python train.py --horizontal_flip=true --encoder_norm="layernorm" --encoder_norm_position="pre" --encoder_bias="all" --grad_clip=1.0 --epochs=8.0 --warmup_steps=300
Rows from block 9 of the encoder of a small masked image model, named by matrix and row number. Rows with one number belong to one neuron. Each number is 500 + 40 x the weight over its row's rms, rounded and kept within 0 to 999. All counts start at 0. Numbers have three digits each. After the name is the row's rms in percent of the matrix's.
After each neuron's rows are labels from the 100 images, of 14976, where the neuron reaches its highest value: "top examples" is what is common among them; "patch colour" is the nearest of a few named colours to the mean colour under the peak. Only what is clearly more common there than usual is listed. The data: microscope photos of single blood and bone marrow cells. In brackets: how many of the 100.
# fc1: MLP up (encoder.blocks.9.mlp.fc1.weight, 640x160), inputs 0-159
# fc2: MLP down (encoder.blocks.9.mlp.fc2.weight, 160x640, transposed), outputs 0-159

fc1.27 091:530543431514568501535461515556466525544537552505548475494482471464532555494559506460460427459435499554439496553523520458539477497483481477457481455516440504525508516488461439468481513446478482489513494476502532548513459531549484436440579533514490411426504540536437472508531512515575580557465482483501496488488474479478449485430524522474517555529452520455537444549560554423534466436493458533442510529533557461469519470477502565478541584481490516537444541437537499450425548519524562
fc2.27 092:522574460451436494421465484446519528486559437549536546462430464564431527453500511560518570440531494518486459555448473478469529476501476430554501553464486550449517544562558558463459544494537456458555542482494472506511553503556536484470535480534520528546451525452523526480448480537464466445517509517497508558508556554518508458545507569454427513463518529460469546584511517471548496495486465537476510533478440468465445454459421552550464505451517518551549506538547533457524516466455499
top examples: smear: peripheral blood (72); cell type: segmented neutrophil (42)
patch colour: pink (72)

fc1.317 086:526435470508456485515476511549465473500433546544474476532592543455546546501489449520455484482462507577479422561449470513505558540485476496486504409571548509534501560514538533513451536432537523429535577525487473461511489460459569500558491512510480487459458523532495515553492504473526573538569521482536529550565530562463551523482445467435439490475567534452541460455495438558528566532429547443514531471462454446517517516499486437535508492483534456483507541570472487503485532510478455
fc2.317 093:488454483546457436553518536538466558557464539429450454548473531531535477556508440534480513419495473543508531491550487459484512482544440482542571484500559497482501503465459511428540487466548497545521467496468469497520522469487442508538464532452471532478533488496422530507485510507512542525504472531452475440512487489554435478497465534673497471473526456497432463424502571553482498467482490461515458514533544495560489427535569521514558543550429482433574459485506486510568479515516520
top examples: smear: peripheral blood (99)
patch colour: pink (74)

fc1.577 082:460478485494536536508497518433519480450468455529523540564472442510548444427461482512465572478455516427517517468527476466453449562475582527466445511448476485466471441546555456527541468479532393523477477506546514544482461456557590535487429490510542448515448485422496506535441458519446479529498505522435552502453450494476560500460556516503487447492507526478467542528454441472489512521555542445518523504423531533480531457464458442456514559493459499536494423456484497474551450540490434
fc2.577 091:436453558541549505518582495496467499486450489466476454517526553511542465544499517452461489553462446417520536444502552512533481491573468547460510476533540455525465509492453555431565513548423499505540543474513491496462526475478494446550524482460555522397460509514481467575472489522479442497508467559485441432504422440460449524484437561614551549517462511506567443466531450527440491473525508435479489570530570498547499463468538518512482515486465526542503487490479538492480544461481506
top examples: cell type: artefact (25)
patch colour: white (42)

fc1.230 079:509537503476511550475556558493548483473519510597578538475526582572460501516525440531524546479511477571517507458535480475543487484522415513552548512500490481549513569409588512461539489531524494529522530523496537453467488495492519461526518525476545513494448495547457521532474416517562444477467507460521452436406461503550475506506471522521547557517444455542444413477502463560472479427529495503524508514490560436524563498427462548511575504533482454514506531506553471468485461441544547
fc2.230 095:517539493513431501503520454437401570454519482491482519513478486536534447532471557457476509466487521448438557530454518534562521431484540437498440486486513493548543483527525505548476533466444524569449556457454477446482408478538484540466542525458518458531490474428469544506480540517536491516505506496520482481462420478493489500559495548465448534491506477564561558434459514491483543561575454533451537436468468493459480505617564518503549505553503534506514552537467541442495571450527484
top examples: cell type: artefact (38)
patch colour: white (79)

fc1.293 087:533523548539503535561493537516459518495522561488560476461481534564489518524476498477560458411558473538545437522554545506545564393441527502554565514474509455427568493526497544475546510491520510457517586462472484534503489510442547491564462570456527471445501524469468529541483544528440568477431532559495419437445498502497504500435448545475451492476488512491474464558470526512492530461522457553443471475500472532517441542422577456538485476522503515450528442498541501451536493503459509
fc2.293 084:456476452564510502451553488475573507503423495554479518456455472451548464515487451530518505463580531452431578474454473420467569557542533464434518555590516486505535442452432530431475506488450469499491544523528509452454506523488432485421479483499541559474515454474499547488500486498441441481508472490497550535535554523484539499466467512530536525527479436478494522487484536496457419529525552466485517553461481472541516453548563501566566473555427495567564510521487530478530531450477461
top examples: smear: peripheral blood (97)
patch colour: pink (88)

fc1.370 084:543489472475509440549487461560476469437501474508505507487550497428482504490552530554499440539483510558485479538467457486514447475459575458571496544556551444530433439451555474455471563465525478501575577529484463499457562420541459510571514445503515514431512525505504532558465467511526546529516556447536511467505524566442479482441457520452556541428515554537475455489572542468474569509470522485564533519469516578461506485483535471457434527468493434501456531504489518556518524489448466
fc2.370 090:511532444514499576502444543499493542449474491484506508426480531571483462436557515477528484564532449525475485523522518462493564525561516553444549506518462572449504550561424529442485470531539475464529430497450501493493513531526536422464429464477529466532549500493532455493443482562522490575444445504466457491520508560510469473522448532565510437426525420440559521500445547497519522438453457513429515558464524537470462440493514541570504532488549475527543474433530536543527496509514509
top examples: cell type: segmented neutrophil (40)
patch colour: purple (52)

fc1.621 085:434499495531531527483544507563473464478439452422530538430515590460442429523458562465504506527545504486489520441509478558515470559437553416452565577505522527564494475494534531521500474549467430432515540547502438440469436477481436466563432524525525534524534513448496548464476463517511514470485519461502554546498451524468474461582529476533530488476534479430440442501436503489484533490508438464506526497507533540491427513539485484487501453537446556458534511522553498481522490434466554
fc2.621 093:520473444553441463521469435487473563422501556481484457508525512481563532501490547452539491441557481510454443492438566564498528461552435542435556513534545451536532422425512488450494486457531467534484481504558523552479556493473511455507487524536550471511492535481450559437503531533473454518523460519540519528494453479542424524529507445572545485564463518455506523433481573437470557516523488456551457508559445435468556567492534532476459533494482524434448504480507530461526532548488528
top examples: smear: peripheral blood (52)
patch colour: pink (51)

fc1.552 088:421562548475529464551526504438479514462470484472475513517462446448488412560470527497496518486500531553523444560482452471470538487602478501550550477439489518497489605532530535480475516537434587480541550528476442484438530557443479522442507517538542530456547433443506473446486495508543470445494556453456507552455598482488483490555501473509560546486498441484517464558452428486486528479555543541489545462467508488502471495467468459561524466518541474513439540490522488524522516441542555
fc2.552 089:459538487518438483505496509502559434564554554483545561542458511493503501549444515457441475537459528470558561470517545508586468518538545493520442543580558547502442467478545436542524493527435457490517479488557426468537532495553549543537480522542538500441536510547494475465520406468555489477484559427548488456546607461467513551524464497465548554516472474526480482585493528563487547562561494492465487556535467511508496545469494530489462470483497588520500517513440496480506508539513458
top examples: cell type: segmented neutrophil (51)
patch colour: purple (46)

fc1.389 088:476425481503524460446527471493501487523508439487502481428447529442453470495440555511475541553446574499481484535465484538523563482529486564534486483462472530494450483464479533469459517570486507550457495533571492554489513529547548427520458477525423458533582563505452504456433490487555465466471526480457513577507423475515445485444478522489479554517510520468565483466488507509543537591418510494446451559521541553486456436523487525536440547561560512517556474442434525496501517467491562
fc2.389 095:455458482490522574441476496535533430446547514521468470483504459556478496434428463468422539559489541477503459508530494439521532541533454549545471488541478561541515473444503559477487467492444472439500511514534498541468490457533495515515545517483518526473448565472554501517522456471544527478433490468482552498515529473453467510491468486626455498539493478511448503564438459529513429456490544487448502470553434497461453592586522492578510570512515488555453564545491523454450471445454469
top examples: smear: peripheral blood (54)
patch colour: pink (53)

fc1.395 155:588446518475422565493460468546429500496457468492475529570479492452552509562540503522476451397530418477485480539493485524508462494512515566567461507505533503475478520522471527515436448467518500588567440467532616524502484493517450471518508517524498456457506504479487519510500500480473434554424572532450529533539468488477562487522559556503547549475538524501507531476530535510532561543446537533559544592477462539522473471440472453439453475517500504525477559526515452490472457464488434
fc2.395 127:500458453528458533451476494464551535533489523483507550469511520449517521528511496514452520460466545501489526542498487447548483481507488524457510481505482502457479542500520500493503468551503534453526452510517523536548456483498554534470518494506485500285538534535540492507464547544462470448519474440470478496462506448536523520514498549730465507452478524447462508439537499504464517491479451509497546537529451484466483498461534495498536487484471461450449546530535528514468544550539453
top examples: cell type: artefact (31)
patch colour: white (61)

fc1.376 079:508516452477522488520469495529620467479485508468542545506554537471473424448535445527540582596522502477541460554538426501473454540441526570544514501560515486506455553554513428452441539492533508447438453527541425515448471504481543465528565498492541468480496521527526441466491418509480406553489516500467477501493474500513526499444561526478549531496474474532466462505488549563527538470495507465504487473499542545551508532527463525564539563502569531547529492392518525510509491573514488
fc2.376 090:559465557535487462553452486507433469497494554461562532565513449545574563502522554481516530490467464499452509500424485550562444568579481502568532527515554532499520519480525544531423500496520516522527574535545457570455501529538490519546536470494457511497550452540566523445514412575507574522487516508464423465515523506491462509469537548448494538532463489545478490532481459463507461497599423554504481441537521504523509551503557564465457522513538492555535526533537469524537473535548481
top examples: cell type: artefact (40)
patch colour: purple (49)

fc1.292 086:531541501451511460537525545542569549469541539430466441563531514437498419511474500475529444481476524562428436446512440517545464523490567501505531568575553518476467499532569480498504464531478560508478503518497429503512509554483530465469450490572460533480486523521536491453499528499530508552540531498514478537448537556489439478479554456528565513441480449457549519566544441566436480485532521525527433459458440542537464507432560529527483497550452503482487452508533552526448477454431448
fc2.292 090:460499584538539486449485522459497579526496484411484534466586567566544510498520457480515528557460436478465497512534494495454486442564546533480542535537508457544481488446566544467476511478489596504523377463462515532498551463540546512517478481516465529557515493519545462482508438512477438549526495525570443498550578440549499475474474491522529471483443479484513487440460458513494452563539447493470498558495551526432564553470439451517520457485521543527557503446543527525484466470520480
top examples: cell type: segmented neutrophil (81); smear: peripheral blood (58)
patch colour: purple (72)

fc1.479 082:525470530557552424491546439448527472488560459553511557471549467511460460502514532466488465511522475537457567507453513489511455520520447511509572533572515521454453465528445430512469569503478504533431466488490565453565501483571449460436501438481462519470541494434486526560509507551482556458511478544497483419480445461497479521458451502508469440497472553542470424529399498514497502507463438511495519542465524548441454526547523453525545576520533528491458490535566441454498454495545553
fc2.479 088:476443563548514501486588543469435522454527553566569465473515504593529471537489515466533476559527464484512518447459527501469532541538561516433502571494504499436483520456527461424458513492542537504579500497473532454500434522503472573531518461477534447508445512454547531447490512481458473539495550551553559524550528521529494445477490551496535470547445514440471524501478494579435516451490465461523567500509505490496506573515548492545524499509496519404562509432528426469564518551488562
top examples: cell type: artefact (52)
patch colour: white (55)

fc1.632 111:507442472539473550451504463528440480541537537558531580510548556519526520526505464495432502439511490449524470486403433553514524441453533517540463471484511560478476583532519523506423513530524489488544386511469526525536467480496466397549500512517489420497522554482496516468427556563467511528531511501459533513502467539472488529491485537474491532549549507538565531507548489521489464519543512502542457513450499471431516439443472552427572465535513434497546514595505522566514452534523501
fc2.632 100:469438462501478538449536541503550533488524459462475520498455547540454557551500470586563480457431500456451561501524440488453557506509427516477458522483505450532560502530477557495536475556518520519518506464541529508511515489498472522479564533464506494393464478524525452501494545512534488443486466503506445486524574551529489499492510545696500476504559542492533444484544462499511492446558446495532471431534509494511494500509496473463552572556440465454535460508531504458469456545461467
top examples: smear: peripheral blood (69)
patch colour: white (45)

fc1.62 083:491508534441494435512508549445529528467532468454491460506483531436452505447524418468556498447476578491490505546460439555545458471519567480570531526521561476445432536529529481559492503509520485559478466508454558493472527532533468538532571449475505554428459468482536432522456480504447482457522541488468559439546555505461484469534558560452521507388492508512538503460499491443509456455495504441546461528457474492465434486451475577475516532450511513486465574451456487516516538573535468
fc2.62 090:469489572478459540485522522454565502475511519521554471535468511497444495535483493527469493542505524488491408497569470517474432526486502459591475492472492576502525460458558492577517515536473488459495529454465509470516556498495527589451478460419480510435422468547487455531480511524547528482574491482459465515458541492521452492470548525452491438480449514481566467402525457475439462455461461480474549545437538489447563513465471522434543435421539510504540564449490458448462565476504463
top examples: cell type: segmented neutrophil (55); smear: peripheral blood (35)
patch colour: purple (63)

fc1.411 091:590528556436434540442508538465501536498492511552526552538480437487560536494537452540572455465454529474469458472507505460444444519448504518558505447536489453494532528510517510490460543459495481421560519513487535471500527530532499431528514505446473491496438532469488508525446522504477508479509489444479445494534455548478551438518503543480500479521453520585577536533466547427478498497496470507528490446421404447454526396426526452507488417482449444495561538511438516533505468477548535
fc2.411 102:438481514525570464423515526541545498524500491506531416538500500468472555471569511511545489435480448449461548531540447481551538481510446545472497523525561460466527487545475531554540465490530474479550530480534558488536581509536447520522578505424455457429481573455447502459521469523474539458540460525434445489529529493477496450526510524594538463467455498456505478485573561566509473435446454451496480535539532458469520456532515535520556554566543493533461486518495515447494499511590536
top examples: smear: peripheral blood (73)
patch colour: pink (71)

fc1.609 082:521483479489544464512433558494475494520510424485515427523436536454531440542523529438523537476528549476498558508538532429537481483509439477473544564502535525540477562421489504494522504476431545528553544468551424541498546498458453502439550452544456558513429537534553459485414530483472532476467503466515555456541473461454469459495430485536537561569515481484481483540448475515437454503523449492476454461445507562505482442528460505577443484458532531435430495473491523569481497509525548
fc2.609 095:512509561546451425552466481461513456463456569437491489500483465532440521449456526450499580574439469534474518501518578446567496536563480503452542457512514492533557518531478429568537521530419516462449466484564559465495450536552526524561445454564477461441498484524433532474538479497499412505466486485516434534519499485498513512536511444502553506546485537569539480463510457550472536548522465494520458528452532465551496535514498436445507506458503487432544535432518469499538525554531451
top examples: cell type: segmented neutrophil (53); smear: peripheral blood (50)
patch colour: purple (46)

fc1.566 160:525520523463507543525526530500538505520486436607489489454508524493513462484482464499503501521479479478547482487424434504482531438448471476573508477542529439527544492499489558453481544551519407521588438441543581540538404548536509502544500566522467583467537496458523561490473532550564401538499498505456462434500446469487505460443457460528533504493454502504560523496462540471479513559511470519541492548536445439570481471491466453457431523479540565523504479449451497506505527532481447
fc2.566 122:541450453446488525553451496503498551527495492457463525468552555438552515503452452513480495510455540519477553524553553513505472539460507462444454488497507494497451519530452493520539540534469502478532509481468460490529536544546464459466498475456485556320514476512462504491517526458494543458487539439498473450497503548445470512529500497727440492447545449502536469418520471515527507490456503493464485509546483511476550551497480491509505474479482536454512468509536534546532471482506475
top examples: cell type: artefact (33)
patch colour: purple (60)

fc1.127 088:489534566513444474479474459418502531518549524470492446512516495539462509544436562490442461501471488440456563500521452480471454383453495485475495485474525515489430521515471534462496519443481496554470411439483431533523513507542452472474489543490513505477448458508567480457514523509485502550511434507570553486539466452433479494502494476474572403521494535520505533459518575507445434577470467530559454449490549473504520538458494509430455453475436530506561478461429456440485475522554476
fc2.127 096:514449438526548440440557577524556501501468539507451431533498527510492430459492550438449486515440569520503500563500499550467478477485547541490532543471555519495486480477514535442440538506473464468480467457495469553560521513463504491503559521477534487507513450562546499452519549459539504445544467557523546569450528541426457440457517481544451463523530535580532501463554486462487449425450469460469454557475455571464454522548496549533444507520464488488501501411494449524463436547526455
top examples: cell type: segmented neutrophil (41)
patch colour: purple (78)

fc1.22 090:513470573483508506508432513479424472475451483499457460521489462468476448535533494442437454445441525509503515472505522520507559458452554530529515456477438475565428523485500523465524534425459499510438437546513482475441461497542540542572524540496506485480544584458575434464517514488552472556538429486503562494521400496517446519456521495456457493487474497485496548507491586492449479556446499515458557542466480563506478490434450518487518429537482531548516458547539558449554446531449541
fc2.22 099:554497509494554486469488566566484461524487526434462532505520537540437526475539507529481518446553479538451557468563545520459475493510520445570482486558541560464490515516498518513557515558537467456522455490482443434476538521458537450509467531548543485452467493561557543480441478482554480477544529467475424526550459496444501425483517507608561482480504522457436506499544547501519473440439465521448423577530436525479577559472554517513472495552458501443496455453517511468440472492554529
top examples: cell type: segmented neutrophil (41)
patch colour: grey (89)

fc1.228 087:486540457448511471507497495523451437480494462445456516478475512459467431476504568483521433536551457546503565444463438455498459473523466491455495471528424512466530469435520545538501474503445424467576552464475508486472487499538469578482436466463464560536582493418495500449551496528473530572532475516501451524441544430475521499442535519518534528481465524530512551436517509458414587550480556473507495500509558530503482553497516494430469470509486504542440504472436524441448454460537442
fc2.228 098:493517483428493549496476562509537483483546567488490479446522521538528540509529531505415476564527555516484507551552486444463498503481499481511537565502450533467477398480464485468525483454493449450566536444444449509479561490564538515445469488532580497438495500475537510536490541480569443536543516507504559468520480488474476521569514493656448549508496519482526435539416438501550520467517488560515518529548457544569538496587476525500493471506536466484493441441524494493554466481501543
top examples: smear: peripheral blood (95); cell type: platelet (37)
patch colour: pink (94)

fc1.336 084:497506562506551523510522493525588547530456517466435523506483459563525401448502544503549530460526554464463531487537541544547491488534473561463547457505493456460505515519489498444483492469468532428443497509492517543472471427458429502408456499473573436531474440483531524472544521446441519545463551497460477456552508478524500483516483449539498509542474445519535439568430515491566514431535467440535429536441446564532448558533536490563518530547538455479478458474497534448522555492513495
fc2.336 084:574506523523538430489513477474424557451460506468468467605457545534522484451499498461559564557427550545492512537476486471509460590539463479472510538467460486452471483458540487493561563513468567520483520484529478489472524437455558450445522527473537514525457467458485521512470480551527489546457499553540555436509524457514485563486567507525564467542463464551539456478493479434515579467553530421466504474465525462512529506511452432547437448474484449531478547521519504453517481425549537
top examples: cell type: segmented neutrophil (60); smear: peripheral blood (52)
patch colour: purple (68)