Rows from block 4 of the encoder of a small masked image model, named by matrix and row number. Rows with one number belong to one neuron. Each number is 128 + 24 x the weight over its row's rms, rounded and kept within 0 to 255. All counts start at 0. Numbers have three digits each.
After each neuron's rows are labels from the 100 images, of 14976, where the neuron reaches its highest value: "strongest on" is what is common among them. Only what is clearly more common there than usual is listed. The data: microscope photos of single blood and bone marrow cells. In brackets: how many of the 100.
# fc1: MLP up (encoder.blocks.4.mlp.fc1.weight, 640x160), inputs 0-159
# fc2: MLP down (encoder.blocks.4.mlp.fc2.weight, 160x640, transposed), outputs 0-159

fc1.366:119124138116081114171112108182125079159105159096135162146135159100120149148138169136148116164133101125139094117098112160130126085137101120118111144119148156117081144175145126119094131118141115118108133147135133145145143141122092148128091150131071134147135108129166119154132161164121151085123117126176094109135075089103159102104099153138115111113155121086144115101124143109165139157131112168141132116137160106144144169114097105126153146127107125116125082154158156149111116090090150
fc2.366:153137148152151126105125158090148158109158089148095173103156098111110118112133162092106166142131146117101111120148140141134147121079157158159102168142096131156107116124166163153127113140108125162147126145143092102066178103128152131106112130139096110147102149148150156125122195111144140103142110143138177138137125153161127101157144109134058108116162167103125109142128145104152135112122150132144114107134148131161105120152164138117155139161114083112108143150143094123136135147108115
strongest on: smear: peripheral blood (92)

fc1.229:152146085105121139136115132111102149150105162093117099105103158138090103090144115141120110139123144161151131094155097109119109134144169146102132155076107132101103134136098117100092162107131114145103180151150094145146151131161108136133156101158161128113127134126153096139128145110127140156120112122117161170129108100169106093169145122132146095142118146130129160105086112121150118140092160167123205147160156152152088163156103102135087148108160128105119115116130113125110098108100132
fc2.229:142113121120085111165174157112169090151140109147155121157145132141075116138116132133110152155121111108097083138093146147112150115113105148088093147144112126155079147133103141122089123142108097144088076116142126162105094136110128117115165083092162144103150149139155122116153092094117108159134113120115169161127109082118170145116122167130121154107141094118102161168116118107129136109137122149169139137136121131123094173105153169114146144158116111131123113091098110125094132153131101
strongest on: smear: peripheral blood (47)

fc1.471:132136143097125154136141110145145146095157091170095113102161120098106080146139130105148164082135071126112110169145126121145098135108106126120144163141120096141132162149128113115130125175103161109097074112083129146135083172159089117170142107098132137099116153114139124116124099143148135127167110132157132158100100132152136107134136173118138133160156121129155160148120140136156116152113153106145096111151155123090132105134142131124169115096122123098126121188122104137090150146090170
fc2.471:105115147118074112087112109136140132130154098108099109091090136147178160102114091130118127106106120097124110101149153152110092105114133096119091154104108148096094097092138152120108165135131122109111161111089095129156130144142110103125148090122105123157115156123123160113162159153159173154093136135163096086098131137097109112108120144078158114156155129130156117155093105131152125108141169128141139120161160123083132144110162158171133129138150113096157107096125118167146134122117109
strongest on: cell type: artefact (26)

fc1.234:122098130121069150112126088115081099118109115136118145146100120119125100149135152129091120124145127124145115140094132134118131110143156152175135093151123109157105143090110162142115098093200126130179098096123077154155108117141191084113113116170154151113104156108137118084115142127119142132131153165107156112167134095121168111141164118152124163133120140135125147056143143152144149126133147133146105140112125114119101094119131143138128094122089164171147112133119104119114117120133163
fc2.234:116079141144149115152109122110074104143104131152130113168098130097139150122146113118133065155144153145111133155134151114113102148120104154143171152173150102162101119111126142116093122155138172136106119158112101099115110115096123130097135136135122156078118120146116137153106138092100169152112106167133122126130113120135095119118144111255146105140148103131136144083147102101111136086128156121133145109145111129142147107161134102125119134130149146093141101101146143115130128132135128
strongest on: cell type: promyelocyte (28)

fc1.291:152130085118115156135110147118149115127148135109128176107087123096143088161138150116129120035109135140134118142111110166123136135113094163145122117135102141124092149114149116094136114131151122089131125093157137146118130106157154117146138112124108157122138155113124141097063137150097103199130153186096102165110108121107157127112139114132130101145168142143145137075127132101130162125156155122133163167131149124085116130083142142120099115122128178141153140126133085126099096133124138
fc2.291:106102108115121133133150086147092140112140116138115131120151126119121148134095111147109130172114159101125129141094062131121158149101114139116185116114149131118095101127156097092143143159146093131137174117148189139100095096125170101134117122092134127065109131098149177128115111126133141103178140154120118109117147129116128157147120118246121090145123128100140110150103114149134121108118154117138100121124098141118101105165154144114127158145108146148103112130114121143124116127130130
strongest on: cell type: artefact (34)

fc1.66:164098122131156110137176104132122141099152151121148108136178143165132115146151129135112123154164112131161120115122089133112092163131121162138141172159125132135156108081108143094099139135125101143161136079145125126146128122116087135102090119156097127149154098183162108105103101153117103133114121159145108160106120136138121119167114140131127159144079130167101134166118083145140151132144096176158088098081127124124126146150152102162138127118138147110090135150089118107081140176123121
fc2.66:170113148158154094102130115132121130100122109072097100153120093132136108103103161097095108147128160094133125146148151173111139102095124168153094117100091111116108104118133127107116096132137147180170127111139101165109123170107131138161157091101138144084109164151116111111144101122175139130154110145114125134133108120112138132117097099116153130124106123101078101160165168141096132140085100173138141116145092155085100160139153084150106107115104135133124111103132114120116125121095115
strongest on: cell type: segmented neutrophil (45)

fc1.212:134123103124116157133116117159141123106146120143095139181161149118124118115096113131138130146144068133121071176116158124135166138170126137164113143137113109070207088124131136143126135095098178143133112132143052115156117140108077130125109141132097084114129144161153084121137125157161145134134135093121143112134105126109154095130171146151138160086146139145135150122096128140125110172116120111136147152155155136145112110102101137099111102119125079147131120134121098126153118127133150
fc2.212:117120077061124113081142150147134125131098056150116156131123159167136137115119103103076146158148127131127141108143148124137122122101155129127097154138161090099137124153122183144165147090156144113120145128123166122132122151117146111135142124140093115116120095152131132116167119170140158131129130130128105077105095090112145113118183099151112100127117101114130088157113119108120127104150124116164209189125090154141148140146125105121125143099130086121131129134113126127102128137121111
strongest on: cell type: promyelocyte (25)

fc1.394:120080097148119149112122104134161114121137137121098126150112082123118144138101137150122115165125152142122137156085133202144172158149135147122134135139118135149079106125104119141072140090134103095123130116136136135111117088159132129101139151098069107111117154154114144095104126146124136141122145173126083105098144140137183122144120122147187144103140140140134149104110141114123123104105137189128140111144091130168134123069120148131190137119104157139136117092116110153109110090143156
fc2.394:081179090168097105139114113102117147096124163109097108127156160127120114108146099173138172129091110157143158084129132148138124153122132130109087122119107153130101100111108165147149146122123131170109156113126207123111176101138108127133143128140142158175097135102143133117134138091118120149155123111145107147097151137139117135138090102068121109127140155114089117120192120134146126082142125132124113131125138125135128136119140161112112123104104126145137108055115088107140137113165146
strongest on: cell type: segmented neutrophil (50); smear: peripheral blood (41)

fc1.580:170152136100063106131138169182113150149139090142127135111169168086135137122122120083095088140100060151137144141130123152098127090158130155144134128122141143160134119119116104105137130171105118154162151142085101105139113131132142114147126156134125107107145098139129124100162097169144117104090133136170129137101121151095158120122163150115178093102099150146124100119156075152099122153136155109122129146140121135137144083117132125133062118125141103117105093139138121123124127114156141
fc2.580:086107171125112119134103079151102146125182114157091092114122159159160138109106173101120155104155127166140154111157171103134154135126130107131128098146155120164108134089150148118135100146141083101108134148146108168146105150135107119160128117108090154166125121114146128144093124124145096097144097093103166098116100151153164140122138098073128172146127096116127126160116143128104162103148150109139156149146127150149094156141088156120159116103131157106138142134116129088121151142102109
strongest on: cell type: plasma cell (35)

fc1.528:104142149135113155108122129112127156170116141154084092154131113160132104162134093123133110148106079096108132134110096133145168156127159155109144150191150169118131104116098092150081103149082154111153151156127143177161152148100131144111178138143102152099116127161126155140128121168088132097141121129118145112143125126131107107149117119112164086140105125146150131083105135157142100101109135122084146123094139113110113166149094102158124153095158127143146150098119101129111171125122153
fc2.528:109113164171119143124116109142120142134173111093125137121134144121139079115136169089125091141149144095149115112102137085128134155148117154113158114142109087115163138130143168136147152142119158141136128110107064167112156152101142164137106094114084145140121128118153115143090140095141108109112111136128146067101116127168125110138087100095101128151135088122111147148159072096134115096154082146135102154154156150133148116149129093138129132099097154131157122178144105165131114132160127
strongest on: cell type: segmented neutrophil (57)

fc1.621:119104169134140136134101101085138135118099088145129164140164116158139098138138113107145148134094150083095152134139157086108114165154148126162167123135147086136120138106098101125130106162092151145134129155101120107164153081144096097151112149137152140127132102145166128108135143092154177145154145107133158111169098170101152101120132144166123157156151133095131122143138150110093132165118135082126140146147086166093146119095104097157120120129150134119142150165166121136159125110110089
fc2.621:140118082145151150106119156144138124107124094118094100096179146167124086128149127121104132127077124120092130127110162123116139115139146108137083102155096144163124149104110155165101133110172178133153127156120160118087095149142094142113116106120104124108119095138099126153147100159133174095120091167115145085111097129122121100144108151127136084102128098122115109152136100085108130149157107146128131183113105156135146158090155162122089100165109136105156141097144150115106129115133142
strongest on: cell type: promyelocyte (30)

fc1.236:168118162101175132130145157090135124162107130160128131134133090136119128102138120164155125161103106123128145138116164126136155099137123150149160084157153121153145111080127099098143152077089138144122145174140117143168124125107141121145133121111081111149156141112101135117095108105127123140194140130127130133146167153104149150125059137134120142083174162152116104102097096125133128103150115111105132099071109115152145159130140128142104147132140110151136151138091126154105116130187102
fc2.236:080159158110146091135120134129103112099145150113129111134119187125156075095167112103145114146138070123141117145136136158103144133076127111098118095097149102156166099099126127110147150083114127183152122153087107118126138123118119126116116115128140165162155121082127124110127138152094157163091149154084149104132164137147138100155093108108139118093158125135147106143121113182140121114125131135133093162104114109127175110106136108097095111117112117095151116145093149120127142151165134
strongest on: cell type: segmented neutrophil (61); smear: peripheral blood (49)

fc1.31:112086141110087155133137177153111105181122112181137146091096115119137088141145160114144118103097090145110093109115118132138122107111153164125108080126147151150160147160095144185097124109176132115125139110144150119151125079159152106154131148146095136102148150108165132091093187153132119159081147152135172121118136105141168119142132165149127102121093142135105141110156095110106160133134143131103112127140134150120122133110144139136094101115112085170141156127131115137120130101137117
fc2.31:177140125099150125132125126146115159118090130124152115155147131140155144150111121142117124105167143064130142155151134129129133134105095107128151178112142082099115133144150118098146112133119116121129112121125149121111105156128123143139097126125169107068110121093115150132138058108116112131130108131142145153152088141131093143082146142227150124135130110113143124128109155151156121188107137101150116102149134139141109088141119138118110114161141217149138120160130147122132113161109122
strongest on: cell type: plasma cell (46)

fc1.141:143103156120161145112103152094187129120093138147110091119094102141120079127115083115128116167103139152137103141141107117148145126147110153102137113159134105104117122139116127178120108085114131141163099096152083113167160131142126119154101094095146082132146157126129157147083110149157142117146114122132137133118150094140100101102141101155161095157170124117091124122156094101150122131152159101116163139142148152152105169076112086145091148136155134128127170110110129158092122135108137
fc2.141:099180092117100148110161125144129110106145145110128121161151121139125142128108130123093156123096108175135142140108123141110084106099101099133107147174167110161142122139097080162149117094100156180159113109121142106100119094132080149158133121128130141128155147148172144137124147096116107136124130146098102065142128168099138115106159148134123103173163111137134152119134124103119086157140130103133080114104097106166149130110088130120088134121126131135109141150110089154103113088123172
strongest on: cell type: segmented neutrophil (62); smear: peripheral blood (61)

fc1.598:138113152123128169106091131124147114154095119127129126144093098136160083161157146146096108111153122104137102148133151180108151100135109169150163152154149095109161171149106089116106137184112110147130106133126140130094082183101096127136099139137147151107113097112072150115108113132131112130107113135107161126148159112103121107124126142153160115155155150142155116105111147115160170189112157166149158103147094126156125097077147112143103132137114142139141114122157135093104131116118142
fc2.598:133128139121113155143138148132152160109111116151153101129142121134097122160119114122144163161127128104119136088121111106125150108122099119112111130148106139111146128137104094143168128113111142127106146136156144108128161136115169096125115145099110138027137111153130146142099123140144124108149128106156128087133106150115128117110099117251154082158104142158134146144124136100100136142094138142105141147159102150118109129124164084146104161142109160098105096130159147141105110126156092
strongest on: cell type: segmented neutrophil (40); smear: peripheral blood (39); cell type: artefact (29)

fc1.25:149147165128127131136107106165152117150154174133113166151123149135126122124146097147126120181150074116140094199142105138138151125108116142094089172125116090152164105161102156143120156088080151134135142109172171161110145117103131121106118119085103096148135140119104147118104138129098157162115118114100146126093129140143171102125141130102158150119122126147088106151083083128106083108106131133100122123121116117159157132121128138106157106115144085104132134134118130164139152076143123
fc2.25:100171159139124107087098141141113117102170124088114102134096135168106114156137107106127141109120110153127133108131158116126154149142129127114163105152114115105156111135146157095098160163090149105098105130148113100122127149156100125152126156121154107226110108103127107106094119127132104113128126148137109131140102109156127120123128106002121155110108141150147114141119163105103100159152150127133141134133130109127103099111104122132113149140102130147146152140141154124110101139155150
strongest on: cell type: segmented neutrophil (57); smear: peripheral blood (47)

fc1.78:142143091159107114096124130118158096124124111121137139118134170109122158144100153089112170133095106117106077138155095126162135116140134131127082163142109100148122121152095149110139142139128124131093139160111058171101147147142114163098091116114118081152096089108123134110108134125122085092144121137165158089137113114132127130160163163160112144162102111164161129147126105122134110109158104132113155117105165137118127150091145178099112153106173114123108137099146160104087117127150152
fc2.78:138186164103116110108132124163119144099135101113109111142135155160088128108104109095112130151150122166099116107163154090115079140110147116092126113139147128111101110146117144120099131166101113123136145118129129152130099129126135158172155106127084104204151147090099099090154143158152164093130146123172160153159145146103101142104146145101153131138145156130123123142109091103116135151128108092126136096163151169085094164084109155112123116108138147143135136113121089146108129105141131
strongest on: smear: peripheral blood (65)

fc1.122:165090118137076150103096143136170098120121134138127137149135155100123142136093185122115125150123116167123124084119140179093141162107130128120123132138091122160096174142141145133106112135129113121137124091112169163109091097142125143154148148109188175096152140147124135135100108150113127126092133134103131109127130155127167117148117104141169075135097137136118148086101106116138131142130146156094103149095090135126102098106131140145099088136151090162145094128106090126100137147176108
fc2.122:168117161151111137093101140111162107136155116163099117116115159133098107157098100149127122131109121162134108131161144162134139122121123158147130106196102149096119134127153135154108118118150142170123125094170091144128122109101067126145108111123106124098127092156095153128140100127125096127121096151106140116164087132122154110157148122159136196091128124109148135092148152145132138190103100154139150129166112138150151104164120123115115149104128112118080157089179122132110139111111110
strongest on: cell type: lymphocyte (54)